config.toml
train_examples = 15625
n_mels = 64
input = "log_mel"
bias = "all"
layer_scale_init = 0.1
experts_per_token = 2
layers = 10
width = 256
loss = "cross_entropy"
orthogonalizer = "newton_schulz_5"
Rows from block 5 of a small sound classifier, named by matrix and row number. Rows with one number within an expert belong to one neuron, the router's apart. Each number is 128 + 24 x the weight over its row's rms, rounded and kept within 0 to 255. All counts start at 0. Numbers have three digits each.
After each expert's rows are labels from the 100 clips, of 14848, where the router gives the expert most weight on average: "strongest on" is what is common among them. Only what is clearly more common there than usual is listed. The data: read English sentences (LibriTTS-R). In brackets: how many of the 100, against the usual share in percent.
# router: router (model.blocks.5.mlp.router.weight, 8x256, trained with AdamW), inputs 128-255
# up: expert up (model.blocks.5.mlp.up, 8x128x256), inputs 128-255
# down: expert down (model.blocks.5.mlp.down, 8x256x128, transposed), outputs 128-255

# expert 0
router.0:091114153095132089105102109127105136148154083149097129075133171160094118146131131074121083102121116124118098120120170115103142131099102098138102108114123156125131154140068124140135129144133119141135127141110174133104116129158127137128101119117132129124104173200135102158141186149141121152090148139086149146139110087130134136148139146154136087140130131093132094119106148140129109113141
up.2:181120142202123129115129051178134133125119143125128128129131126130022131131127255126134158124128150128129127125126128079146128112128128130132182126127128127128128126130137126126156129119125128181100097133130122126159121134169220138120126121255134127131129127128128127128128129135127130111135132127150131128127130141129129144129097073129126126129117128127122129131094135129149128128136
down.2:244128142126128132128128120128128128134132052128128128128128128149127128128128125128128138128128128126128126133128126127128129136128127128128127128128128128129128128127128128128130128128127126125226128127110128128136000129128128115128134128147128128126128128128128120127128128128128128128128128128128128128128128128130127083128127124128128128128128150063128128128010128128132128127128
up.3:156000053090122137139144145002201133134135115126127128145132123126114125128130098128165134130129132126130128131123131146130128084128123128128122127127127130128129129131128128128122128103128127219255125094136036115116151097128129138122113145152126126151128116128129130127128127128128127131129133128119129128128125127128127130129201149120129130127126128169128129129121111129184131128137
down.3:128128162125127116129125128128126128125110121128128128129128132128085128128129187128128124128128128135128126128130126104129129147128129128128072128129130128128128128131128128129128128128120129064081128131124136132113209189127128121127021128113128128125128128128128129128128128128128126129128126137125128129128129129130129137128126126128128128129143041000128128128214128128132128127126
up.6:145128131128128128129127139132127128126143141128128128127171128127122127128127128128123128128130197127128128130126127195123128129128128128129131128128127128128127129128128128128118128128128126176129129079127136129123127082125126127112056128123128106127128129130128130127128128128128128125127128129127128129128128129128127127128129128129128128128128129141128127128000112128127127128127
down.6:062128116128128142128129131128128128136129103128128128129128128150060128128128167128128129128128128128128128128128128093128128129128128128128119128128128128128128128128128128128128128128128128130128128128123128128129127140128128055128127128127128128128128128128128128128128128128128128128128128128128128128128128128126128128128128128128128128128128165125128128128117128128128128128128
up.7:128114102023127125247135133124134132116173132129128128127041128129132123127128127128111143127125125132128127131129128143122127129128129128129137127128128125127118137127136128128122123137133130203134127124053099079214128116160127151126143141216129151122132118128126108127130123114128127126136131130130129125129126129128124129128151023128128126124123125166126126124132135129173125128128
down.7:116128128127128119128128147128127128185137084128128128129128129146129128128128126128128109128128128127128127132128127059129127255129128128128155128129128128128128128132128128128127128128125129118133128128127128127103107047128128115128123128044128128128128128128128128128128128128128128129128119128128128129128128128116129124128128129129128128128128129090128128128132128128115128128128
up.9:119127138137128110091127075140109122125126051132129129123146122131121126117123129127125129127132088128132128131129125194127127089128127128126195128127127127128117130131131126124128123126132128195128129127108255141234094131249104139137193140084127128128127130134129130129129136136129131128123121128127130130132129136127129130127188131128128133126132125101128121128000089128117130128125
down.9:134128130129128138128129143128127128111110127128128128131129126062129128128128255128128173128128128129128128127128131058128128135128128128127000129128128128129128128131127128128125128128124128132128128128102126128138015103128128075128128128078128128128128130128128126128128128128128127128128157128128128128128128127136130128128128131128128128127132113140129131128132128130126128128128
up.15:129123126126127124127128128096127128127114255128128128128129129129127128128128061128113130128127128130127126128128128109128128121128128128128184128128128128129128128127138125128129134127129128134128128127132113129128150124129063124126127146129127126129128128128129125124128122128128128128127128128130128128128127129127127128128128125136128128127128126113128128128255135129130128128128
down.15:080128155127128000128125129128128128155100154128128128128127129137150128128128132128129142128128127127128130126128128133128128127128128128128101128128128128128128127137128128128127128128131128107121128128201129128129112170128128085128081128131128128127128128128128127128128128126128128127130108128127128128128128127130128129128128122127128128128127119149128128128120128128130128128128
strongest on: voice: female (99 vs 52)

# expert 4
router.4:136115125125108142098144153142106125151145143145139129137184139131138128114144121100120096115177067131146136161112122210151142119140134123104152113174132132134104129128097146143072171134147118107108119104119125125136130146122116185142124126112117167128102122146138151166132160149141121161125120134097171151119136114115117178150139143160121172134136145100102098116098097130067140126121
up.9:130128126117127124132134120117129088062227147129129128127122127123131128130126149128151056130131137135128129130126129129134128124128126126121134128122128129128127133185132130129122128124128130127128127101236112115206157130123203128133118125123130130080126130127128117121129129104128128129134126127129128122128128130129128126127128098126127129127131128112129126129124120127129128128131
down.9:129128125128128080127126101128127128000084173128128128128128128124121128128128076128128124128128128128128128127128128126126127149128128128128107128128128128126128128133128128128126128128129128127133128128162130129139195158128128150128127128130128128129128129128128128128128128127128128129128130128128128128128128128129126127128129127128128128128128007104128128128124128128128128128128
up.11:118133141063126127085129124203123127133030000128129127128146128139087128134126138129154089128129108129128128128128132137135128122129129126124213127128128129128130126125128128129128127128133128122127130119124122125087125122130113133184133131169126126129125126128128156128128125127128128129131129128129129125128128128128128128128112132110128127126127135127128128127125162128128129128129
down.11:132128130128128165128128122128128128088078126128128128133128126127176128128128100128128135128128128128128128128128128131128128128128128128128117128128128128128128129134128128128126128128128128129128128128130128128137184125128128255128136128121128128128128128128128128128128128128128128129128130128127128128128128128131128128128128133128128128129130000122128128128047128128128128128128
up.13:071126130105125107131127124127081163119000130133136133119139141126119125126128121136103125132142159127128129128128126117119122146128124127119161129125123130124136128128122136127127132122131125112140126123146125148102135123126104127133144056131128128067129125126127129119131127122128127148145125132129124129130128133128125119125124144127129136127152129119127128133228155128128129128126
down.13:123128113127128206128128149128125128057000126128128128129130132101116128128128165128128128128128128127128128130128128126128128129128128128129108128129128129127129129124128128128124128128129127096135128127141128127129137152128128128128104128133128128128128129128128126128130128128130129129128123128128128131128129128127128122128129125128128128129128140000129127128000127128127128128128
up.18:129130123118137142127133183255141127115096137128128126136129129125255128129126132132176135129131085129132124123128128121128127114127128129097058127124127143132125127132128130128124128128129126129128130107123116128055000133133127142133134083118126129125125124133129127129128138131129129034132130133128128128127125122128130127130122143125128130129124126131126128131135041131112127128128
down.18:128128128127128127128127137128128128131131168128128128127128128128116128128128142128128125128128128129128128126128128135128129131127128128128144128128128128128128128126128128128128128128128128114126128128084128130126196133128128135128130128102128128128128128128128128128128128131128128128128127128129128128128128128128128128128128127129128128128130134217128128127142128128128128128128
up.19:129127129131127128123129123129134128128093102128128128129157126126255128128128101128050127128128146128128128128131127129127128124128128128128129127128128125128126128131129128128130128132127128163125124127131121122128103179140136131133129127147128129131128128131128083129128126128128128130126129128128128127128128128128128128128132127128128128128129128129128128128129133127129128128128
down.19:129128141128128126128127131128128128106045128128128128127128128127057128128128255128128126128128128128128128128128128115128128131128128128128247128128128128128128128125128128128128128128128128123127128128128128128126255127128128000128128128127128128128128128128128128128128128128128128128128128128128128128128128128191128128128128127128128128128128081126128128128123128128128128128128
up.25:130125122127127129131129112107129132138000119128128128130128128128143128128128119128124133127128090129128128127128128128126128129128127128128159128128128128130128128129128128128062128128128128131133128129239119121087127129123126091134134127130129130130128130129128128132128127130128128128144128128127128128128128125128127128128176128127128128128127127128128128128121162128128128128128
down.25:127128129128128129128128126128128128129129086128128128127128128128129128128128137128128130128128128128128128128128128107128128128128128128128201128128128128128128128128128128128128128128128128227128128128126128128130124127128128129128129128128128128128128128128128128128128128128128128128128128128128128128128128128129128128128128128128128128128128127168128128128125128128128128128128
strongest on: voice: male (93 vs 48)

# expert 5
router.5:165113107122110092104122073148137123113172145116151145137106147138110132139155155132122143131092086164089127105108080116137134114138121124125079170145142144154105105116161110108099147110140104103108099149129109089132128084123105164092118096109112134104093131162128082123144110144147127177132096144146144157112119120123116130161152088130137134126136168121107102100120084118139141132109
up.3:144124111122134125120128129114131127129188128127127124128079128133157127119137135128118122126127227119129128128126127132145128159130127127138130128128125109129121138136124126129187118140122137255155089093063141128114124095136147144125154151126127130250128109121123126132127237126128126131085124127123127123129126126129128128127125122126128124123120119118127122120127070128134137128128
down.3:142128047129128185128132224128128128019122128128128127131128128129129128128128176128128231128128128124128128126125128068128128130129128128128129128128128129126128130139128128128128128128127128190161128128043127128102000123128128124128122128074128128128128125128128123128128128128129128128129125129128128130128128128124126126128127131128128128127122124114129128128255128127124128127128
up.4:118191128134121129145137122120126128128150160128128126134136129129173131129128125129129129128123135134126131129111129112127128125128129129124193128129130129126132156134128127128231134117127129139146132111093104129105201133128130119128120138093130103167127128127129106133127132118128128077141126126128124128128131132127124129127144135124128128130126123105128132127127127128125121128133
down.4:131128108129128051128128133128128128131142138128128128127128128121211128128128123128128114128128128127130129129128127060128128137128128128129126128128128128128128127110128128128125128128127128255131128128112130124119163127128128126127114128140128128128128128128128128128127128128128129128128129127128128129128128129133129128128129143128128128128130112255128129128162128127127128128128
up.5:126129123108129130128115132098132129128105095129128128126187131128116128128127170128042112127132178127128128128131128136129128130128129128131097127129128128129128127129124129127118128128124128134127131131140132129108160125123129126119117119255128128125130131128128129132128133117128128128125124128127128131128129128128131128126129123127128127128132129128130128128000121127127126128129
down.5:123128162135128248128128131128128128134131075128128128128128127125121128128128068128128073128128128128128128134128129097128128126128128128128128128128128128128128128122128128128128128128133129128127128128154128128134165122128128052127149128130128127127128127128128128128128128128128128128128141127129128127128128128122127130128127131128128128128127124175128129128212128128128128128128
up.7:149137128120130129128126131146126128128200129129128128128127129127158128128128138128114123128128124125128128129128129126131128114128128127128103128128128128128130128128128128128132128128129128132135145128255130130126255118129136130129129128138128128129127127128128124129128126125128128121127127128128129128128128127128128128128128132128128128128128130128128128128129121128124126128129
down.7:129128128128128127128128130128128128140022118128128128128128128131053128128128037128128116128128128128128129128128128127128128128128128128128115128128128128128128128128128128128128128128128128174128128128019128128128141129128128069128184128135128128128128128128128129128128128128128128128128128128128128128128128128129128128128128127128128128128128161129128128128178128128128128128128
up.10:113124166139127132124128134149127100119146127129128126128122125121100126129127107123255117128125156124128128129117131131121129149130129127135120129127128124135127129127129126127080130131124128089095125128234132127122138144132111129128128109096104127130131125134121134135126127130128129127079127127129130138129128124129132131126110135124128128129135134143127127127111000126133125128141
down.10:138128042131128130128128155128128128103137201128128128105128128133133128128128128128128123128128127128128128132127129095127131126127128128128124128128128128128128128110128128128127128128131128133132128128135127128069127201128128078126168128116128128128128129128129123128128128129129129129128144128129128127128128128149128130129128132128128128128129158133129128130094128129128127128128
up.15:133115128101127130125128110109130127127225129128128128128125128128155128129128128129144129128127130127127128127128128128129128135128128128132157129128128124129128127128136128128126130128128128116123128128111121127134133122126128129125090121151128129132128128128128156128128129128128128129130128129128128128128128129127127130128128104128128130128129131127128128128124132128148128128128
down.15:126128127128128067128128126128128128126084020128128128128128128128222128128128130128128129128128128128128127128128128125128128128128128128128145128128128128128128128125128128128134128128128128128136128128123127128149210126128128136128123128132128128128128129128128128128128128128128128128128128128128128128128128128128130128128128128128128128128128123127128128128032128128128128128128
strongest on: voice: male (76 vs 48)

# expert 3
router.3:124131127142128140149139129118110125086125099100104097120055128171124090133090109127116101131091182131123135151110130103103099130118118145127131131105129079118146107098119094128161102101101131116128155154128131120117093143093132112134143127135139113122158117085121134131121141125132146100155169097132124105121122134122118113123097133116133116133123134162133165144137135122161136140143
up.1:132125130120125127142133127129127123123129052128128128125126128128128128127128130128135143127128161127127128129128130193129128197128127129129056128127128128128128127130127128128141128130127128127128126129129128122134109103188255176132126143210127125126126128128128129128128121126128127121128129127130129127128128128128129128128126125125128128128129127129128128128122112128133128128129
down.1:129128130128128130128128128128128128132074135128128128130128127129000128128128255128128110128128128128128128129128128130128128128128128128128255128128128128129128128124128128128128128128128128115128128128132128128038140212128128089128134128128128128128128128128128123128128128128128128128128129128128128127128128128127128129128128129128128128127128238127128128128193128128127128128128
up.5:121126128127127129126127134108131128124034054128128128128127128128125127127128132128053131128128144128128128128128128130128128109128128128128083128128129129128127128127127128129234128128128128114127128127193128127108084150130124112127126125118126127129128128129128130128128127129128128128127128128128129128128128128128129128128128131128128128128129128129128128128254128128129129128128
down.5:132128129128128129128128130128128128120180140128128128128128128121130128128128126128128098128128128128128128128128128029128128127128128128128154128128128128128128128128128128128128128128128128127128128128155128128128161140128128126128124128126128128128128128128128128128128128128128128128128129128128128128128128128128128127128128127128128128128128155193128128128169128128128128128128
up.7:158148133149103126104142127147138128140135159122128129123125127136127129137124095126159122130129108127131128129124128133124131083126128128129107127126128127128131133130150130129129125121128132116169141134137131123132121138115140126122127128131130130138124132129129134130128129130128130134111128129126128129126127125126124127128134120134128124128127142117130125126125118126126126125133
down.7:141128215131128211128127124128128128129100255128128128125128127081000128128128117128127122128128128126128127125128128132128129130128128128128129128128128128129128128125128128128129128128126128134108128127098130129130144118128128104128124128130128128128128129128128128128128128128128128128127129128128128129128128128132128126128131126129128128128129125221128128129070128128128127128128
up.12:128128127124109113140127139127115131128142128127129128127139129129152128128129110128000140128127128132127128128128128135130128149128127128128054129129128126130129127128127128128128129129129127121130123127128129128139131122127127133128127130128129131129129127128129125129128144129127128140113125127129128130128128128128127128128128129130128128128128130128127129127155157128126128129128
down.12:128128251128128128128128128128128128127131134128128128128128128204128128128128129128128129128128128128128128127128128128128128128128128128128127128128128128128128128128128128128128128128128128100128128128180128128128255128128128128128126128121128128128128128128128128128128128128128128128128128128128128128128128128128128128128128128128128128128128128124128128128132128128128128128128
up.13:129132148141126130126129141144131118131112148128128127127129128129125128128126118128148122128124097129131129128130130129130128102128128129126122128128128128127128132132132130128120128128128131123115131132143019110134255131128131129134128146117130131136127126127128131130128128128128128123130127128128130128128128124127127128128140131129128127127126132131128127127058111128118124128128
down.13:114128127128128128128127198128128128126139133128128128126129128147042128128128126128128129128128128129128128126128128128128128133128128128128159128128128128128128128130128128128128128128129128128129128128104129129121116123128128001128058128222128128128128129128128128128128128128128128128128128128128128128128128128130128127128129128128128128128128153125128127127130128128128128128128
up.14:126129129127130122132123134117150127128000109128128127128116126126169128128128128128130117128128127127127128127126127133131129124128128128128183128127128124128127128128128128128218128129128128128128128126255128134102130139081106091157129132124128129128129128128127177129128120128128128128129128129128128128128128128129130128128127128126128128128128128125128128128149126128128129128127
down.14:129128128128128134128129128128128128128255134128128128127128128128077128128128203128128126128128128128128128129128128126128128129128128128128123128128128128128128128128128128128128128128128128155128128128127128128130255123128128037128120128147128128128128128128128127128128128128128128127128128128128128128128128128126128128128128127128128128128128147119128128128123128129127128128128
strongest on: voice: male (100 vs 48)

# expert 1
router.1:156125114146155136131141161130129152118103152109132117164119113175135137133131160142144125151139139135126156152140128132138116141137131155140146127127128095170146108123131126124189121115111155142099149129147148114128099156123125099137145131143146113115150132088111125140105096126129131124137142102115129118127149138127086139119114160141139131140123125129135169134180136132147162138167
up.0:194136141157130133156137134114124063093155128120128119124123116147121128126125117127142000126125202127127130128132128141132127127128131125122132132130132126129130127112125129129129127122133128128119131127121140124238129255203135145141129128157129122128131128126131125126128121130128127052127072123134128129128130125127129129127101142124128128129128130131130129129136136128125132128124
down.0:127128128128127121128129129128129128141158137128128127128129128052140128128129160128128195128128128130128125119127128019129128126126128128127051128128128128128128128117128128128125128128128129130131128128127124136097000087128128191128137128095128128129128128128128126128128129130128128129128126130129128128128128128124128134128126158129128128129127121173128128126140128127125128128127
up.2:163127141128127128129120124135131132139231156129128129101169129129039127127127128128042112128127128127127128127127128131128128106128128127127127128128128129128128128128130128128124128128128128108127128128150192147132105123125133255135130184167130129129128129132128128128128128128128128122122128128131128128128128131128129128127132128128128127128129128124127127128115046128127127128127
down.2:128128129128128098128128131128128128123112129128128128128128128130074128128128255128128131128128128128128128128128128128128128128128128128128120128128128128128128128128128128128128128128128128126127128128073128128128130127128128129128126128128128128128128128128128127128128128128128128128128128128128128128128128128127128128128128130128128128128128121171128128128094128128128128128128
up.4:119126111129126126114125120061130131129118134129128130130209128134125128135126059134220129128130145120128129128124128145122126122129128130126169132127127115130135129128128128128132127127131128122125126111121122119149124079131131129128124130131128128128128128127128143129128121128128128015130129130128127128128126127128127127127128146124128129128129129124128128127116124130128128128129
down.4:127128133127128197128128102128128128164085130128128128133128128101130128128129131128128000128128128130128127127128128131128129137127128128128115128128129128127128128142128128128128128128128130126128128128181128131134114159128128162128144128139128128128128127128128128128128128127128128130128131129128128127128128128172128128128128129128128128128128234129128128128116128128131128128128
up.7:170129110142133173134128148149121125125170151128128128138084126126114127183128144127109129129115000127130127137128126102129127177129128126127026128128128125130128125116128127128125122120134128000133129077255129165124145123124098106127130133053130111140128126128124199081128129130130129128143133128132127118128130126127128128129129138108127129128127130129128133130130145129135128129131
down.7:125128128128128178128128124128128128131125129128128128120130127132099128128128118128128112128128129128128128129128129140124128131127128128129255128129128128128128129194128128128127128128128128208127128128109128128109121134128128115128147128110128128128128128128128128128127128130128126128128128127128128128128128128127129128128129128129128128128129136092127128128122129128120128128128
up.10:121128126133145129148132134056131127127145115126128128127128130132070128130130160128221129129118110127128128128127128121147129147127126129129109128128129127127126128123127129128133128129126128134124122129154190128122093148000151130127120132119128126124129123125128134128128128128128127135128128129128128127129128128128128128129109128125128129129128126128128128128000127128129128128126
down.10:128128130127128130128127127128128128183137017128128128128128128107133128128128155128128101128128128127128128132128128165128128125129128128128157128128128128128128127148128128128128129128128128127126128128114128126130109143128128137128128128132128128128128128128128127128128128128128128128128128128128128128128128128127128128128128124128128128128127169128128128128132128128128128128128
up.12:174121129149086139131123129125121127126120142121129128127123129122179128127123126130136138127128116124126128128113125157121127140128128128130158120129127117141105128127126128123121130131122128115128125198140141179160102219126109110133129133140143122105128152129132123128128130123133128130146129119129126129128128130128129126127140102131129133129126123144127131126156120128143131128145
down.12:068128160127128131128129141128129128138126143128128128129128126096125128128128165128128145128128128130128129133128128021128128163127128128128116128129128128128128129125128128128128127128128129133131129127130127121115041118127128112128125128106128128128128128128128139128128128130127128127128128128128128128128128128127129128128128128128128128127128142147128128128130128128127128128128
strongest on: voice: female (100 vs 52)

# expert 2
router.2:168141119138112136142131094120099129155142101136139116109155157132161127145128101119138129113164106151133136076121155134109134164125154134156087112127134146126133107200144120139081155115165110131126141127135121148093183157129075104170169084173125177183167138157125150119116165110123129132131156113123143127129088114156146150125115082139123115133109084101110098103118197084111104108107
up.3:107131128135130125020118132127129132127113127129128131132114129128171129129128135128157138129130112128128128127131127132130129128129131127128138128128128135129126128142140128128146127128130128000125119128144125125131114131077089010123126127126128127120128128128127104120128126126128128142126124128117128128128128128128128128128129130127128120128128127121128126128113123128126130128127
down.3:128128128128128143128128102128130128139128128128128128129128128129001128128128158128128100128128128127128128129128128189128128128128128128129153128128128128128128128121128128128128128128129128125129128128000129128128114124128128000129102128129128128128128128128128128128128128127128128128128128128128128129128128128127128116128128119128128128127127136000128128128144128128126128128128
up.5:125126055130127131101127143123123128145131145130127129127111128126194129133128148133091255130125132123127127130122127113134126142130128127126133126128128126129123127128126128128103128127125127119128127124138138131119068129123136136129125125119128126145128128128128139128128126118128127194047129128128128129129125130128130127127138128128129128127130129140129127126140064128129132129125
down.5:132128196129128141128128136128128128126130106128128128129128127132129128128128072128128125128128128126128130128128128121128127127128127128128108128128128128128128129126128127128128128128128128172141128129103128129127186049128128098129167128130128128128128127128128128127128128128128128126129133128128128128128128128139128128128122128128128128128128117188128129128101129128128128128128
up.10:125120158142118126118128134131130138131134255127129126118128124124131128129124021128159130129133144128128127128130128184126127141129127129126144128128128128129128130092143129129138128107149127137117052131123162165157186151069132133135140134129125068084127126131126106128128094129128128141131129130126127126127125128128127126129123119128128132130127124130124127127113130128142127130130
down.10:126128129128128255128126109128128128119131085128128128121128129135124128128129139128128133128128128128128129118128128104128127132129128128128107128128128128128128128131128128128127128128128127130130128128128128136131115130128128138129121128094128128129128128128128128130128128125128128128128124128128128128128128128139130160128130130128128128128128128175128127128134128129125128128128
up.15:127130128128128137127123130128128128128132129127128130128127128128121129130128123129255223129128125128128128129129128128136128121128128128130120129128128129128127128128131128128128127124127128122124127119127131128116128136130120127138126129129128125133124128127127128128128128123129128130125121124128128129128128127127126128128128113128128125128128128126129128128128130128128127127128
down.15:128128128128128126128128128128128128128129157128128128128128128128255128128128128128128128128128128128128128128128128137128128128128128128128129128128128128128128128128128128128128128128128128088128128128096128128128128129128128128128127128127128128128128128128128128128128128128128128128128128128128128128128128128000128129128128128128128128128128118128128128128127128128129128128128
up.17:129125128134129128128128125115128125113125130128128128138086128128148128129132123129182101129128000128130128127127126092128128128128128128131140128128128129127127127127128128128128128128127127114123126128234140126129154126135128122122120120079128128122128126124128135128128126121128128128131130130126126128128128128128128128128128127127128128128126128120128135131233097128128125128126
down.17:132128128128128127128128128128128128149178114128128128128128129129128128128128066128128192128128128128128128127128128130128128118128128128128000128128128128128128128126128128128128128128129128093127128128029128128111131135128128119128144128128128128128128128128128128128128128128129128128128127128128128128128128128128128128128128128128128128128128120048128128128030128128127128128128
up.18:097124118150136121121149186122180121129128133127127127129125128123239128126127104125131097130126126126127134127113126105132126134131127128126255130127127126131122128133127130128031128127121129240132113127138124113109124126142129128187133110135127128138131130128128130133124135119127128134124123125126130142127130134128127128128127089126128132127133124118131128128094065127126128130191
down.18:127128091129128134128127158128128128152070080128128128126128128141123128128128148128128138128128128128128128129128128158128128136129128128129000128128128128128128127063128127128127128128128129120131128129000128130120083111128128141129127128134128128128128128128128133128128128127128127128127132128128128127128128128129128131128129126128128128128161059120128128128094129128130128128128
strongest on: voice: female (97 vs 52)

# expert 6
router.6:087120152122126121141142128133159126126131150177125132153119114093118144106143155156141150167123154111125138149143111130166135141124144106140130131125164157120115169095165126111121139138118122131179093113143144136146101092136182161111092183102096077088086095106120086077149102118114141110114105149181124127150136139129177101129146145107131105093110115136108089155121075117152105132112
up.0:129129127127129124127129133153158124127087163131128128128128128129126128127128133129126124128128123128128128128126129125131128127128128128127108129128128128126130128128129128128125129129128127255129130127121121122125130123130076133124125104122127128128128127128128128128128127128128128142128128129128128128128128128128129128128130128126128128128129131127128128128255130128123131128128
down.0:128128133128128113128128132128128128132063057128128128128128128126127128128128135128128128128128128128128128127128128129128128128128128128128255128128128128128128128130128128128128128128127128211128128128126128128127113157128128000129136128106128128128128128128128128128128128128128128128128128128128128128128128128128128128128128127128128128128128115133128128128146128128130128128128
up.3:128127139128127127128128119130124127127127106128128128128128126128000129129128113128131127128127111128128128129128127143131128129128127128127143128128127126131126128128129128128130127127129128133128131154139179135255058120156132133130129148255127127129128129128128138129128129127128128088130128127127127127128128128128128129128126127127128129128128129131128129128206174128130128128128
down.3:129128125128128131128129128128128128130135123128128128127128128131000128128128185128128128128128128128128128131128128127128128128128128128128127128128128128128128128140128128128127128128128128127131128128110128127127127129128128255128085128130128128128128128128128127128128128128128128128128128128128128128128128128129128125128128128128128128128128132051128128128121128128127128128128
up.4:128127138127129135125128128137127129130208174128128127128128126127130128129128128128121131127129104128128128128127128135128128130128128128128131128128128134129128128129128128128130128128128128141128128126131131139141137133133132131130130133167128128130128128128128128126128129129128128128128128128128128128128128128128128128128106130128128128128128128126128128128009062128127128128128
down.4:128128128128128128128128124128128128128107146128128128128128128128147128128128131128128128128128128128128128128128128129128128126128128128128113128128128128128128128128128128128128128128128128126128128128058128128128185125128128124128135128128128128128128128128128128128128128128128128128128128128128128128128128128128128128128128128128128128128128041118128128128122128128128128128128
up.5:112128127085132099167134124134166130131152124129131128129125127128124128129125127128123121128131095130129127132130127127130127127128128133125255132125128136126131129115131128130112129123130126130120126253255125125129105138168052126122118128104128122130130127125127109120128122124128129113140129131134128127128128129128127124127139126126128130129129128119126128130125037130128125128127
down.5:117128128130128153128128121128128128124136142128128128135129129153192128128128129128128045128128128128128130123128128120129128134127128128128000128128128128128128128132128129128130128128129128000119127127152129128112137109128128108128089128128128128128128128128128128129128128128128127131129126127127128128128128128127126163128128128127128128128125134110129128127121128128124128128128
up.7:119129130124173113128127129096173148129137116129128128126124128130135127115127155128141127127125204127128128129129128147128128127129129128129118133128128128127130128128129128128127130125128128121121128049255136126122206008000125126140117148129126123127129131128129122128127127123128128129127125128130128129128128128130128127128132139125128128129132128128128129129135127127146127128129
down.7:128128131128128127128129138128127128098000122128128128128128127138199128128128128128128127128128128128128129131128128087128128126128128128128123128128128128127128128126128128128125128128128128154124128128096128128146036135128128252128097128126128128127128128128128128128128128128128128128128131128128128127128128128127127128128128129128128128128128166148128128128128128128127128128128
up.8:000123127121119080135127163145094116136113131132127129121064117126115128125128146128133110128127125121130130130135130129128128113128128130129145128129130116121128127121131129128146122132132127102176127128255133126189119140141127227167117174146127129125123124128128137128128127127127127087124132128127128127132127127128129131128148164125128124128126132156128128128130161128129126128127
down.8:140128133128128121128127129128128128109080130128128128153129128158000128127128134128128126128128128130129128131128128178128129126128128128128071128128128128128128129131128128128128128128130130115128128128159127129101068129128127135128125128128128128129128128128128127128128128128128128127128128129127128129128128128144127127128129130128128128127128164105128128128157128128129128128127
strongest on: voice: male (100 vs 48)